Weights of a small self-supervised audio encoder (BEST-RQ): norm layernorm, activation gelu_tanh.
Rows from expert 10 of block 7, named by matrix and row number. Rows with one number belong to one neuron. Each number is 128 + 32 x the weight over its row's rms, rounded and kept within 0 to 255. All counts start at 0. Numbers have three digits each. After the name is the row's rms in percent of the matrix's.
# up: expert up (model.blocks.7.mlp.up, 16x384x192), inputs 0-95
# down: expert down (model.blocks.7.mlp.down, 16x192x384, transposed), outputs 0-95
up.108 096:115102145156106158094110093103188164131127113149134175154096073116122142170132151128013092108096109149154174163146171062154106083145102158197131117152075160106154168214131096133110155104144119128101174159147135183048123175181113131092161129102157085103142117062117143125138136061183187102
up.109 107:126130130080109133146143166082210127167123083145146193128098171128170108161107147115230091113158144104149107075155125089103158134178165118131134112138098153142143107144149152090157083107131128091206100073160064109092126110148171141171113159074067126092153188169132101136089150111121082142
up.110 096:149044068131095112111135116138163156186086140131111158104144136190125111097150078161126143123169112154097153046131168214122079138114114185129098170134123186109117144099096111164098209176130228129119152167097130179180110086108116095183143124125127192124112136130115164095119132141145082156
up.111 101:140114140149087118173166122094152183097118135105041156159146146157108088111127113118064106130117161122105125120121116119129107131169144153100119140163165114079115146165118108142107129062108170148136126150095165081210128071120174146091167124083164157194173163166088187092119093116131110131
up.112 103:135160179088138118065147161087133098147150147115125153102154132107110088123104175056098154137164149120146195117148123159143159113083107166145158143121141119098115111127082077129059056140151118122102104175136109142054098119113180190080174109111161122188157144107177156070096128131170119090
up.113 099:173091095145128145172129115131130126119109101116114160084135131120077133146146080097090134114098124201126143194147185126137075188136146156141139125131151118162130088099142110094147117162190147159089153136135122154186127066140142092125080072142192207129144099143164128120093137154132125145
up.114 097:084185125102172080106129114120115174089096087126140091137125125081148115129140126185122113092112178130130101142183128174177078136105110187114149161160167167158185133129151107108119152100115122132169116157175079132106122120084129081128135116149157126142139119162133114111127128116132126166
up.115 102:109174097142163119124136151082095157139143184177150169130141150146079178172093136043110134136041130152148140166123100147115110147188117148149126088157123160135162132170103152140100108120103176113075129101151116060169146059184066070117176090130114153174119144110135106099161124119142133086
up.116 101:132141129158091164069140051121098149110151107105158111101115129082164193141130143166126171142151149110111106110105159156128139144146126132159100181080118153106096216132104140187150125167056156150084128122140144137160174132153098092150119079103137092135130109154110171114148127138181137108
up.117 100:094110138209088130099145143171132153122162132109115140107151129161094159180125147073104097120124123104127135147105142101127157135099152157152097108115120134120139081123079106103076167144146074129153235130107119089127119094139149134114150150080136149160130178141094100161117130134085152126
up.118 088:169177140116082156115128134128135128070151126091156153112133092094144111130187103131014080084126099127085096080131126139109086167087125136100145121166145125120102150155091114138112197104118136136102133144131123143070097159154169107145174128090124139146085131136149139152114135145143148130
up.119 094:172112136159150056122164161115126149144172164102141124169186174143120106164156077154071114078161101077127126155139071143117155164077147150137109095094158081129108101148066109111136137112130128190122070133145102131162123094124152079067117133124145069109085154157145142172146107197123120131
up.120 097:146110152164187155124096177109141157160086187117149126127113123116126129164176173109157150118145168109149136099128111085132124185155137182124160112122118161175121080110122080193137095112163125135147158137123089159085107113139073172104133092100083123175095175189094100125150118156091095123
up.121 104:148175140165105183124137080137134104124149169085114107126125064142245156092149146145144128137118097139119140105152144128086157121125145127104091123088077123124084140172100142150156129126147133082067110114136157138103112133117159095064107104091113161154121072171121134167124161113172119110
up.122 105:102163134092095194119145136069142220177137107144131150131110130154118125044120178176066103101110173082120175198149132210108117102121145158131129155151080150151115148104084050146151164150128084173138205119143141063107152196135142113109135160161087126134116149120130137101129103149073122085
up.123 102:110000177176121078132149101148104146119177160080130106120170138141166138133132079176079126159166128119091211140108130124119154167196062163150177102069110088179094091150062132147164121103127159062110141091133126070094123138133105097109134101125108174119142108157159113143133136169152092147
up.124 096:156137148150133124132109122111119120122153129072101070134133069088110098183199137118203135121107171151100179125126120166142166144146101081080149138123123119094197142143146128091149106139243142114125136133144134103104115090127079140106157122157130126102112107126148158052082119115089114116
up.125 109:102097119164144119136134123148103141174142153147146167181146212124134203089120139138125156182132115048098144109140122118109038094140138108152062114100152072088100075120113082092108166122137141150109108140061162152161154173131114101100086087173160156125084134152139137179155125139145153113
up.126 099:155138166118156167155137071049110111081157150109086106059149086121138136164121186108132092142180139137128045147109154137089113108118130110144087147151098134069154128191115146107136156119106160098097112174110183114127106162140134149140108095096149130101135166119122117152084132142151084116
up.127 110:047069106150200078166064187098126083129149150088178142151114110124165137104134115094078153109106124103150097082124119102158103164151149102128167189083214147096113125123071107162148060125152160154148085179148146094133074095161133116106102134150151097117145156154151135122139104149179149076
up.128 101:169163142105112130143075087136103198111166176141138145119113123154131175183113113093119133122073124155101176086086178126113093010121078120123143110107103148098155127134092134052129084117042104179157093124168133108132123150108180135119148104148100117191153167222138142130163094117098134108
up.129 101:115093082122129102166179158174189143058146160092108190145179079121089136192071123140106127161061116129104065168155130119103181141103145132096144130031150111113130127138110093111182171096166107118152127106126114079158131101159121150144084171089129159107107111169165105177019095136122138143
up.130 097:096163146135155071095099147117105157129137200067160174056152137158197158078120121106126100162087122171149120107104165176148117167104140135133158106074139089136115122209142112132153134176124126115088071156121154161057087067122161138070124078105122157159122094105143150097113100124184135136
up.131 104:155191109127122163142186125066124078131145169157136120128170143139113132125104166095095114101108114151127158122192140201096187176132115187183163145082138134078099151112203134106152158123187158164111088051139105087111130130110135126097126117122117085122112161156172131161133158086153127167
up.132 087:136104153159122141083090115099108096125109184135162146089100081109066134093153048190062127188097099128089123157143133104107088153193134113104134171111156130119110086157110175147157125163083141126182134132152221121156134138081133126160129125169152100147069167120131157100186123112210152167
up.133 102:168157118145181186100173188084242119112183110137140125104080171121085131145194071082148169137175134189116091168105070120156172141085129146143080133157095105147147142097144115132150110107141120078142114122180145110098160139101092141152137100172119100125105120124135174157178136165114118100
up.134 105:153161156126189044112164169112134172149181135126045093140152119151172121126134137106197113108110173134158131126147160139104104165177149118168117153146122088063169130162145181121112120137133144065160125107113155142145214127109131110139092027108130167103154128121090139090155122147092112159
up.135 100:128119130131161141131091132050120110094124103104120110077079112169123167127086058121086117176174033146119126137145124189119160135153147147101114109165167106131144098125150155120161166146137133155137128206121138119148135151159132017132112089125164063089119104178116167113128158139142096158
up.136 102:140144150218055164123127119105158137134143125105167105130171146127226091168132130145141175144121189116050109129167170071092092108176086148176077135143103171091152126100116176121136152103124152116122154149193116187133143098143093122146150103085110140124112105089096153098106102156111057140
up.137 090:098148116156122119115171124123147118131189112100159151110134156088114107142212139108103102084168133154083099167153125122139136126173082115119105142158145218108159180165112155119096115114100118141114134156072125142129123103069136137160106136152088182125060088170129213110147135120103125139
up.138 104:086123111161137164094147119144076147138088177118110118127139156142156126128136161125129120223125081118084103140152118132141083123154160133104112061124133143201084117188115088123195129129114102133106096146086093121072148110150088108126142119151155129100113154108045152090162110132071168091
up.139 093:201130123104105203098159123082159143088143110171099085113187205134132120160142117099106130123203135104138123109160138174135133119153145132108126141129150174115139166200143161140082149145109139133033190125158138055129172126099094098094074146183143121121091098136123104103099114132128106226
up.140 101:150123142142123081060164087094104166145160101123067100111086184127163134113114155165087183155152135136159114133106111097130144131121095145156155162081115085098128214133210081190146154124093136109119093137152132144155116121072103109099168068103104153105064137143157153146147089098108126160
down.108 099:103103142022131072164122101146133129065068135125077054054159124172097129132200173105130095122164122123108092190118076133137104100089078186091154128145095131104132165098133136076106157138142137128148125116173125110144162126106118178141226105112131124131092151122142161125111139125117127104
down.109 106:116083170117095170147160132133153117189118085167160127184096143159162197168140121111142113117093130060174113188113107149121148160109142188129107138145020113172063151122121098096131112088138129110122177168129111113169125082150172096141099177121102117114103175081046107159128147100137153108
down.110 095:135183111091139082097124053161122114142145069133100106139131138151089078121115163068107131116168124074117139153126143121112075123125079103160056153103143121057135130157039153136094057155092139142118138017083125148101037132164119160134125128183142156117110104142136128121108132115163068077
down.111 098:111113166123096165102124121156134099145095094097069102138128128186135143110138089095141108160103106121130096170066183120154121109123115168103158113104067101158074105129122107066170124121142116144101183096111137099131118157140135113159116099125168118143124128133089126120072150137114154109
down.112 100:135114132142173145131143131184128146145125080102136169120087161105125144149121203142093121096170079148161078198156165070097088136165116189168085105155117136119167171092141084191139206068155128150130089193086187126101154112110113147117123115154158124153076155142057148127184146086181169113
down.113 101:131145197157140102150169167115107102075114110159138116172125176135111082100123135096163144128140095133147066161112136157119120141085183192144136136110236090186129156123123159169176171115133099148097130142125147169103132130178136168215090153118120097103130093128142210163142129151119122148
down.114 094:149115068140126098052163104103084131092174160134121122089128154158112151140204186138110123204156095122075190180149121117096142120134135174136118202126129186131117134110090171079138152114111065142172080154156072157121086124156116119109111205142149169134097146076130134120074155130161217218
down.115 096:137029120093108055097117110182099116170136122093129118139107133191066108103147080114152161137119143144189108104104174131093149116131115101103175141154118084121123170115135075124149062155118174162084128099058118144062190145164148045145150111112144124152111125130214120176132167111151144099
down.116 106:161141108177104071090126170153185177109168127161161074181070081108136164122148101067112173161118180078156117183150097131190163129118177178105122149097086110148127121117086089115116098105127140134150101184125121176119143118105165144095110115130114098132156169096125139125103135096109123092
down.117 104:132123153143115095174142166133084114111108107170145197154167111151108131125107123132103100121105164151123109142153048138065141170119124109125159094131109109104124179163114154122105140121103085131176139108122164118115076106170060172149129102140136103145171128152122122193127177092177046072
down.118 090:120177091131168114141163127165133089097132151166059117200101129105164207158114101125086139136073129132102094130149177084068089128105105158156147131119113125122120122120117116165180120134053072087164111138117170137118128152107123118142169163093161105109110128179117141079128092135162176157
down.119 096:054145109088180138162155181095111143152167147082130126092138124102133098109147160119185171067145154111117107137168105102200143146131142089087145160130144142132166147120109099088121134163092090086090127086094133145105058164162138131178120112162106149110159177177080148170140111137058147122
down.120 100:162144154128124115141119124151118129197152116148171146140130176124176179128099123144146167105124131135151145127181137192093094072119142130144123123134082122084146124089162152128140139200106137114087119084155083112104174112083130120170145119128164130110124080094065110189084118129177131175
down.121 106:171157179146134131167175193152072157142138185139135085121125181098120124137146116125154162087074119138135136132111097125111131085109125099081092084142134133098108147085164131116180140126141166146122157099142133140081142115129159132141116137119089063123052120161048082167175172116140115205
down.122 104:093100100141125161099063113116149076092169105197116152145114108106142117066082097137128207147073136109100047163093126139174162154189126163119122121112118176171168206100157130079127150107143119075089100126099076169134190196087177193134091106148118109123137148163108168146138133150115147093
down.123 098:148173048122108102181093134112146088146167117130118139107162132154127129101152112135173167123169188067123134174150151114134176116120107141144139099084147157127158155100155101140145165136142138140141114073123118164088114154139090157157040071124160126131114234110119148126149124194077156137
down.124 100:095133147167148180138121115086143061129175156125098173117128175088064063090104179159114112146156146135149146111176149113174138162143089130137187125110140137090172083146087066184079206112138155140089051122174107132116119151097095098098190197076181133109138103116120097183133072183087122187
down.125 106:136163092154150126113089171180108100154119084141111117132096154109117091091082080184099121115143078123122162168105126154124111129070161108181104135132141137149116128112093129203124127118146103143150192196134101102077130081132120066144140043118137110104124091157082134121130123136131159136
down.126 100:098184171218076095108182087199054134070161069114149115166162132150139103124132111156108123175125083148175172092085111100119103084113169080100138156089180155092085088110146165101083141166082127158088125136136102109059116107159111102148130169130100154137172122143122142162107159114125100155
down.127 111:100101148173061173131119112164183130109095163067076148144152116071167084121149164185097148119165146121129147142098143136135139123125149044129151141130117206062133153144113107197163180140114129102091092094131151109148112147135089148092131118136175104108138122139057091105099095080152201162
down.128 103:123158131083153163129131142066172134096158155048153170116136092144063091079126156138104149145142077119141150097111130129115129159146069101115164129125122120117184130189118117081123115157115151151165068127127188118155162097142138142132157128084207156115160139099131087115151176089147138136
down.129 099:152096078159173123163213129117136141137164167164068136144056143151136164138138152180124156140140110182099178055145100133142128101158173129107138124122125186117124174132107074169107136129049143158138150135126173121114152127124100152122098084073125130118113104101111112175154133128147120136
down.130 099:136153136140068118197135136159135151124122101121122092101187129111118130127183088153127117098154165111136115106089120160143164114184069179130124142120086116103145097155054120106131180122177119149035118101152114151169118154110129132124109137150103151161133142114149075164146111089129117137
down.131 097:166140156089107093150193103141120100129111132138163116051130126090089093144138102231130128074062143137097066094115113112138137127121170159089164131145110143144161162128162119123138087121126110136150151121110130111098129146137101157079130125132176184106126143159132079142096140147152139144
down.132 087:103162134129130115163116111192149108149166187122096149092123139158108160178143136129161137118133112166192152103143109117132101156076185143157095101106142129087083137126088090107140045123048151149097182039191202135068145148114092164156099134134093096134138111092125119127128114154120152132
down.133 103:058125172089142150060118177131119096137160184178130192075095111154138152151073143176101102125157103147203094091125122212159136129111080085119075130128091132095141159142134136167107106089063103145070102129188170140133133150090143121101136096199182094158145139109110119144098123119110096117
down.134 104:153148120134179082174152128128078121144121127145175094201158165107113165043167109163160137156147173123207155115078126106148159098143095123170128131132122121158163078150124113150102161125126089091129067082129098143093082065103134110122118058140084082152115106129120169154112119114178147111
down.135 097:125118141082150145161115129195136170053117114152155141093131102115131069147116130073200109116134161204163126063115089129144104105108146076109181132069104125105090143152124144112115132151129150122161181121164119147141135205151205105143146116148103120102086083141071095151134088150127113166
down.136 111:090078088118106102142144139124108118120127078076127140077135167086122077113125155109155072134077139112191129177215161142123171152105177106138139126143112105135139153186131148156119099157126186080154230146149136118129111080114083136158117103078142052135100143094192134160084097146182133070
down.137 108:107171130088093106169151138078104189211102114147102152157091119096125082150095103150134139148176098164122092116160121112108116068140133095155074180124080074094141180109087136126160119100128191119111176155086184173189161111128132103122044138118084143127067138182127155198144156132095146114
down.138 101:146133109099084107168089089137100128078126152149095150107146186179151093126084154113227166116114120161142183088109103173108107135062135178058168139122082135101133192066119117083219124140102116152134125137160152162134088118116107120145084126185130162130170162122119105131123107064148114098
down.139 100:117159079114127147134099110119116126145104172126117113176157147220118055125142086107139138107116117113197073108140062164091152134123131108094139112055180152151181118137146112128101136111141137091142104165126145125130118150154150149132063213125135123163057057117127159127118125152149076063
down.140 088:121137115153134139170066172161082156175103132139134159109148149150146075143140222113136135114102165145092167142140074130193138139153123097133141110165172116188108121106127186117078151154183107130190128103179140148112129106156110109129204126135151053149149118162099133151147082129132109074