{"codebook_size": 256, "moe": "top_k", "kernel_size": 5, "beta1": 0.95, "precondition_frequency": 16, "cautious_weight_decay": true, "adamw_weight_decay_other_params": 0}
Rows from block 4 of a small self-supervised audio encoder (BEST-RQ), named by matrix and row number. Rows with one number belong to one neuron. Each number is 200 + 30 x the weight over its row's rms, rounded and kept within 0 to 999. All counts start at 0. After the name is the row's rms in percent of the matrix's.
After each neuron's rows are labels from the 100 clips, of 14848, where the neuron reaches its highest value: "top examples" is what is common among them; "loudest band" is the band of the loudest frequency at the time of the peak. Only what is clearly more common there than usual is listed. The data: read English sentences (LibriTTS-R). In brackets: how many of the 100.
# fc1: MLP up (model.blocks.4.mlp.fc1.weight, 768x192), inputs 0-95
# fc2: MLP down (model.blocks.4.mlp.fc2.weight, 192x768, transposed), outputs 0-95

fc1.690,094,194,236,182,204,164,226,161,221,195,189,207,178,228,257,166,165,192,210,222,243,271,250,198,198,233,173,168,194,174,190,156,151,211,193,151,194,190,226,232,234,181,214,173,187,189,165,209,251,173,186,164,186,177,183,143,174,242,214,220,195,211,222,231,205,201,203,191,248,205,204,179,161,234,145,187,239,227,194,205,188,253,210,157,224,215,180,154,224,215,177,227,235,198,212,225,224
fc2.690,094,178,245,193,250,151,171,229,217,216,263,203,181,170,216,219,217,165,193,142,216,194,229,181,211,191,206,213,212,171,215,150,200,183,203,195,170,248,208,183,178,221,188,214,208,217,206,226,186,185,225,152,225,182,161,182,255,239,191,179,176,130,188,214,170,207,201,141,216,209,251,214,153,222,230,198,179,187,187,278,248,201,215,227,216,195,192,176,201,218,209,197,166,215,234,203,252
top examples: voice: female (90)
loudest band: 250 to 500 Hz (31)

fc1.121,100,193,215,227,181,197,183,240,171,166,173,159,196,200,207,209,184,136,237,181,248,186,172,213,217,132,131,185,208,205,204,147,188,182,177,254,249,183,240,200,162,184,195,243,206,249,225,224,158,190,213,219,231,222,216,193,234,209,163,205,227,189,151,197,173,217,207,227,167,134,240,185,192,189,228,159,208,215,183,190,240,202,197,228,204,229,186,200,167,183,233,154,221,201,223,226,158
fc2.121,099,204,175,152,155,194,203,181,249,187,181,173,207,211,185,193,232,192,220,193,171,211,219,264,201,259,215,177,221,168,177,189,151,233,191,175,214,215,145,169,169,173,221,165,223,167,216,143,198,213,244,241,225,206,197,212,269,231,232,238,207,251,226,201,228,190,199,196,216,162,200,196,226,192,188,204,181,214,201,121,201,168,188,226,195,186,177,189,212,215,136,154,205,183,270,198,209
top examples: voice: male (87)
loudest band: 4000 to 8000 Hz (26)

fc1.589,101,214,247,250,247,194,179,208,183,218,246,160,173,240,213,203,216,222,170,185,207,178,222,192,203,188,176,247,196,207,239,219,200,235,198,196,164,194,181,231,232,162,175,210,272,245,217,158,232,200,165,230,223,148,214,214,239,224,166,242,210,201,171,242,194,226,198,269,201,222,224,191,239,204,187,222,239,208,185,221,193,221,262,185,197,223,252,173,174,205,208,207,235,125,217,204,212
fc2.589,098,214,213,203,230,174,180,146,165,148,172,201,187,242,170,194,223,252,259,165,219,133,228,183,219,222,196,236,243,267,184,233,185,180,219,216,218,210,228,158,177,174,242,130,194,206,212,154,237,208,203,242,221,162,183,207,182,220,230,204,185,196,188,182,247,244,181,212,227,247,196,166,220,156,197,212,243,180,179,155,203,193,248,227,173,161,220,170,227,177,192,213,245,230,193,194,198
top examples: voice: male (90)
loudest band: 250 to 500 Hz (38)

fc1.498,106,215,218,268,176,241,206,195,199,214,196,226,192,187,244,136,212,203,193,234,188,174,216,192,176,193,256,178,187,157,270,153,260,278,187,158,199,210,177,178,181,238,218,233,233,146,199,221,154,188,188,206,250,163,162,224,190,156,182,203,200,193,223,203,145,187,242,192,181,184,250,209,171,173,200,219,189,223,166,186,166,130,176,212,200,175,191,205,189,155,179,221,217,201,190,191,230
fc2.498,097,241,218,203,211,211,166,178,148,187,192,168,196,204,211,160,180,223,209,252,189,210,190,227,179,159,252,186,169,117,208,194,156,200,161,160,175,216,182,172,194,199,193,192,197,221,213,254,194,218,173,180,226,241,172,259,248,212,181,200,192,270,226,221,179,223,133,181,191,212,173,219,196,130,210,177,134,183,177,243,271,206,193,199,194,165,222,181,210,200,152,206,231,219,145,217,174
top examples: voice: male (73)
loudest band: 500 to 1000 Hz (39)

fc1.118,117,204,203,228,231,208,243,197,172,209,191,234,195,230,185,231,220,221,181,184,189,127,146,215,172,198,159,255,156,192,194,169,238,171,196,221,193,176,186,215,163,192,170,209,195,204,172,187,165,250,221,231,292,171,198,194,236,182,218,212,152,224,212,182,157,257,178,190,254,229,181,198,193,200,218,215,155,202,209,172,195,242,205,182,202,209,194,178,201,152,236,211,153,228,210,196,170
fc2.118,110,178,176,200,254,197,186,203,196,212,237,226,181,251,207,207,185,234,217,158,186,140,210,193,256,194,177,181,194,180,153,167,216,187,228,152,136,195,240,217,160,199,194,204,167,260,212,162,179,208,207,239,173,166,127,196,237,205,212,211,220,211,184,215,193,247,150,272,165,170,228,195,202,191,211,216,223,211,219,206,165,188,233,253,212,202,171,173,181,220,232,208,246,169,188,165,223
top examples: voice: male (79)
loudest band: 250 to 500 Hz (45)

fc1.322,109,187,148,232,228,225,213,227,171,153,196,220,143,241,230,169,158,145,192,197,166,169,161,214,229,200,242,242,191,187,208,141,181,175,159,197,237,249,196,209,223,196,168,187,158,202,197,166,191,212,147,194,135,187,228,139,219,212,241,150,220,206,232,160,204,210,155,203,179,202,220,258,138,212,172,116,187,177,242,185,212,183,216,210,208,195,249,213,199,193,200,199,179,194,200,157,183
fc2.322,102,190,183,246,212,190,194,208,161,223,199,203,242,196,209,176,207,203,187,240,191,199,195,194,197,192,193,211,174,248,223,222,204,199,180,209,193,183,190,169,162,223,226,168,188,188,165,112,254,184,219,201,153,154,140,215,204,233,177,202,224,185,148,162,191,193,252,246,161,165,143,154,227,183,246,210,178,236,188,178,218,214,195,208,197,196,212,226,242,233,227,180,259,193,206,221,239
top examples: the word "she" (26)
loudest band: 2000 to 4000 Hz (32)

fc1.8,112,178,233,211,212,172,219,203,179,217,133,164,189,202,220,196,161,195,226,243,188,192,186,228,191,241,165,161,220,214,195,188,261,210,218,160,204,166,287,217,179,202,181,172,203,202,191,187,148,174,167,181,202,169,179,203,164,198,227,146,186,188,214,235,203,185,215,206,249,213,233,224,209,171,201,167,133,155,187,186,188,184,201,191,235,246,194,162,191,178,182,187,220,187,212,167,228
fc2.8,105,191,224,193,206,203,184,247,245,139,132,217,190,232,164,220,223,246,196,251,198,230,221,225,243,143,162,188,237,147,205,187,175,179,179,202,191,182,231,228,230,196,189,207,210,249,188,178,161,203,169,200,175,195,284,195,184,207,216,190,173,178,191,168,159,204,232,220,163,223,208,139,229,199,262,202,182,236,173,180,178,210,180,231,218,183,185,139,153,193,234,191,223,201,202,155,207
top examples: voice: male (85)
loudest band: 250 to 500 Hz (42)

fc1.727,097,209,172,199,189,119,202,215,206,163,171,185,216,139,239,201,158,170,165,175,212,169,214,182,172,234,159,195,155,186,247,239,201,177,224,118,232,220,201,193,153,211,178,213,178,141,201,250,211,156,201,165,234,211,173,215,171,198,217,197,182,192,218,192,194,135,142,219,217,185,171,236,212,185,154,200,176,207,136,144,196,220,214,221,228,221,217,159,185,191,171,194,214,185,184,177,232
fc2.727,093,199,182,178,166,163,143,196,271,277,235,163,213,203,209,216,202,178,162,192,196,175,141,192,190,189,182,220,221,170,180,187,213,202,129,216,114,222,210,160,202,190,211,219,187,206,179,243,140,194,161,163,209,224,134,173,159,234,193,170,186,196,177,218,151,208,234,132,163,227,158,198,160,215,247,189,186,173,230,143,256,146,241,189,228,228,213,155,231,196,229,208,200,183,184,211,202
top examples: voice: female (83)
loudest band: 250 to 500 Hz (31)

fc1.504,093,153,203,199,220,212,207,242,237,181,181,133,203,180,241,194,199,237,197,185,163,259,174,203,210,174,134,181,265,240,230,244,201,221,166,253,189,187,176,242,208,166,170,205,230,209,197,208,164,200,186,146,180,254,127,172,202,212,177,204,207,182,157,213,162,211,267,212,188,204,211,261,240,203,190,202,151,208,217,190,144,214,180,209,209,199,251,166,240,210,245,199,203,235,178,250,168
fc2.504,092,167,196,199,213,223,203,224,203,182,207,182,206,235,248,199,258,227,221,192,196,201,221,170,166,178,187,226,214,265,168,178,165,184,225,207,190,184,237,165,199,229,224,204,167,254,202,199,230,216,184,141,220,220,207,180,217,160,152,255,189,206,210,219,234,188,193,208,232,206,208,177,200,112,226,169,219,228,194,192,225,184,192,153,192,213,179,175,213,251,254,162,196,182,180,218,170
top examples: voice: male (84)
loudest band: 250 to 500 Hz (41); 500 to 1000 Hz (26)

fc1.141,103,200,158,228,144,230,177,159,207,176,204,233,108,184,200,230,176,191,189,157,194,240,262,245,167,184,205,141,200,162,216,214,168,168,210,176,173,203,213,245,193,203,201,234,176,191,214,207,235,171,218,224,158,234,207,197,221,239,218,174,226,215,285,213,205,156,169,178,254,166,169,191,196,245,187,245,128,252,144,230,176,196,159,196,206,262,210,168,168,199,188,198,182,218,216,213,230
fc2.141,101,219,131,209,225,182,144,210,270,253,248,198,164,211,212,247,204,164,175,217,237,226,162,231,200,230,240,225,240,184,232,180,170,235,163,226,190,232,240,257,167,216,226,180,221,163,219,216,193,255,224,172,241,219,155,225,193,252,173,179,188,195,175,221,219,194,224,177,171,217,145,178,231,198,206,212,188,157,192,219,215,235,196,205,191,182,244,149,176,232,206,215,217,222,178,200,207
top examples: voice: female (81)
loudest band: 250 to 500 Hz (33)

fc1.40,112,154,212,251,200,253,180,161,133,213,166,208,252,187,174,240,260,130,207,173,211,200,211,180,213,227,258,213,188,198,199,192,177,205,209,227,184,220,173,189,199,151,202,214,188,206,229,198,208,216,223,190,245,210,205,170,242,155,156,212,214,181,208,175,147,180,189,228,141,229,241,211,212,176,155,124,195,190,204,215,222,239,228,160,234,225,197,197,178,210,237,235,232,167,147,218,203
fc2.40,107,158,188,222,150,215,232,164,171,196,187,184,272,215,205,190,145,225,223,162,188,233,189,191,156,247,251,197,187,237,211,183,258,212,197,182,206,179,186,201,206,185,204,130,144,139,172,208,232,222,242,178,197,220,233,213,229,191,174,217,162,155,185,215,189,193,165,155,194,176,192,173,162,246,263,225,177,231,294,242,172,187,157,228,203,179,172,212,245,233,211,200,204,135,141,135,252
top examples: voice: male (79)
loudest band: 250 to 500 Hz (31)

fc1.766,102,169,220,183,196,180,175,212,128,220,157,177,149,189,190,220,171,253,215,155,188,210,157,178,221,208,171,206,217,163,193,257,141,226,164,185,201,200,188,229,213,259,223,200,200,216,193,169,239,245,141,178,210,176,166,227,182,177,229,211,189,179,213,177,178,180,161,218,236,205,220,245,195,152,195,166,187,228,217,190,138,261,153,186,194,198,222,188,252,201,223,186,193,252,225,213,260
fc2.766,106,207,203,148,198,163,255,194,181,180,169,215,223,161,180,204,264,207,200,226,245,168,187,232,215,217,201,199,169,170,179,186,216,203,219,238,214,200,149,187,224,172,249,188,236,174,170,221,168,180,231,227,221,214,192,274,203,196,218,199,202,257,182,219,184,198,237,198,236,149,149,179,252,188,173,209,212,208,193,248,229,186,171,142,191,186,196,220,175,224,179,189,221,201,234,199,194
top examples: voice: male (82)
loudest band: 250 to 500 Hz (31)

fc1.616,109,157,191,222,223,212,200,172,222,183,164,215,154,220,178,192,255,201,194,196,207,128,203,248,197,197,220,148,198,166,187,213,251,217,173,154,263,176,183,230,138,241,169,218,201,200,270,238,148,208,156,136,174,228,213,245,207,150,226,241,210,166,261,215,217,228,203,237,204,205,175,220,250,185,210,213,198,162,187,192,197,219,200,177,137,222,247,175,194,211,251,179,157,208,203,231,231
fc2.616,104,179,217,200,184,205,245,221,229,218,184,218,233,256,223,195,244,219,212,231,208,182,196,223,178,222,224,212,187,172,171,201,161,182,207,200,200,190,262,200,180,158,193,194,165,210,210,220,244,236,200,134,244,223,215,261,146,194,255,189,217,184,207,213,203,199,179,244,164,237,244,218,230,165,189,148,174,241,196,216,198,189,169,212,218,218,184,210,235,240,184,236,232,192,179,154,154
top examples: the word "not" (26)
loudest band: 500 to 1000 Hz (43)

fc1.725,102,192,176,177,202,194,176,234,186,206,166,267,264,266,235,201,168,165,220,207,219,172,239,174,216,190,173,248,168,182,217,210,211,230,205,208,252,235,194,272,160,178,235,225,209,165,246,220,185,197,197,195,189,216,204,153,178,258,227,209,164,188,189,205,164,179,171,192,207,221,210,191,214,185,246,183,185,175,123,188,174,226,200,231,248,221,183,211,182,207,230,147,153,207,232,164,194
fc2.725,089,179,185,255,206,234,182,179,226,168,168,202,260,214,145,205,201,203,184,224,214,191,217,166,199,229,159,211,220,183,159,209,238,175,177,188,209,267,209,238,211,137,171,208,206,164,232,211,201,199,224,206,183,174,199,189,210,164,201,213,189,232,238,207,236,202,242,217,186,161,198,190,248,195,122,151,208,168,283,146,181,209,205,195,188,220,166,168,223,196,202,216,166,251,166,204,199
top examples: voice: male (91)
loudest band: 4000 to 8000 Hz (40)

fc1.82,102,158,226,269,254,242,183,187,222,216,222,228,175,166,250,178,196,120,209,232,192,198,188,191,164,184,250,194,204,200,185,217,190,220,175,190,225,198,200,209,190,230,225,198,179,191,197,204,210,176,188,96,210,246,202,147,244,202,239,233,136,213,180,191,196,240,201,198,189,221,228,200,198,219,184,178,217,148,202,218,177,142,204,200,224,259,218,216,213,229,245,175,213,164,179,198,211
fc2.82,097,161,206,184,198,235,205,213,157,179,189,211,226,141,124,227,166,180,215,185,195,252,235,177,224,172,260,198,192,212,209,207,177,216,230,200,205,230,170,207,191,160,212,185,127,177,135,178,263,189,172,154,187,190,184,228,186,256,142,245,232,210,139,206,188,193,239,205,193,149,234,196,233,165,209,184,150,209,165,187,190,163,236,176,221,180,220,236,246,194,197,207,199,176,203,180,231
top examples: voice: female (87)
loudest band: 250 to 500 Hz (48)

fc1.238,102,182,170,175,222,170,170,171,180,159,204,179,192,208,202,214,158,215,167,187,253,221,187,180,208,291,199,197,163,175,232,245,207,198,202,220,178,204,181,158,203,222,213,232,219,184,250,184,186,159,176,188,190,214,189,226,205,221,214,190,203,209,211,88,143,207,209,188,181,172,262,165,177,154,192,229,220,187,181,221,200,183,196,196,158,208,172,229,202,234,134,214,213,196,221,219,165
fc2.238,098,229,209,208,206,198,244,195,224,225,222,184,160,171,232,160,174,177,195,205,258,222,155,166,170,244,219,163,206,189,214,219,218,216,221,284,173,170,166,190,234,187,175,212,264,176,154,209,156,201,243,202,229,224,290,209,163,170,212,165,201,217,195,202,186,158,230,216,220,227,242,160,120,246,190,166,196,156,180,242,161,206,181,234,173,189,184,240,212,241,174,202,161,195,200,228,152
top examples: voice: male (78)
loudest band: 4000 to 8000 Hz (48)

fc1.50,103,226,177,227,237,221,198,205,190,132,177,167,184,183,215,191,212,171,206,206,210,137,206,133,221,177,191,167,149,247,216,211,168,177,169,196,184,194,183,224,195,191,201,200,192,177,165,277,208,197,186,252,188,198,191,160,229,188,217,170,195,196,211,186,144,237,230,150,230,172,213,179,164,186,241,227,218,239,239,240,184,208,181,171,169,200,197,116,178,212,214,269,168,173,202,199,178
fc2.50,105,283,185,198,181,185,222,171,232,178,141,177,191,206,208,212,154,151,221,197,252,148,178,228,192,259,213,216,211,218,182,168,209,174,191,163,201,270,166,165,238,249,177,175,247,190,185,174,186,212,149,237,197,161,194,205,202,198,245,196,207,209,208,156,181,232,183,221,226,229,201,172,141,157,185,184,190,220,253,178,232,238,232,209,168,203,233,181,158,252,197,232,238,210,197,187,198
top examples: voice: male (83)
loudest band: 2000 to 4000 Hz (33)

fc1.23,107,226,230,221,269,188,229,186,213,198,175,158,211,188,194,189,174,218,139,202,205,247,213,224,250,160,263,258,206,231,196,164,193,207,241,215,193,187,199,168,198,204,221,160,157,164,220,249,164,204,214,201,222,205,206,161,287,257,226,202,240,181,268,161,166,209,233,220,143,179,186,180,183,201,214,149,232,196,241,185,217,236,257,222,186,205,199,181,181,213,170,195,185,162,156,249,175
fc2.23,108,216,166,167,215,178,194,131,188,176,172,214,195,195,188,205,249,214,173,210,144,192,208,168,178,219,155,226,205,235,174,216,119,249,246,217,186,204,174,184,151,228,240,252,208,235,158,267,234,182,196,200,189,203,189,181,222,212,159,186,203,176,242,186,159,222,217,195,226,252,173,209,204,170,241,195,176,235,183,139,245,195,167,171,175,192,188,204,246,147,168,220,196,194,218,209,228
top examples: the word "was" (40)
loudest band: 250 to 500 Hz (53)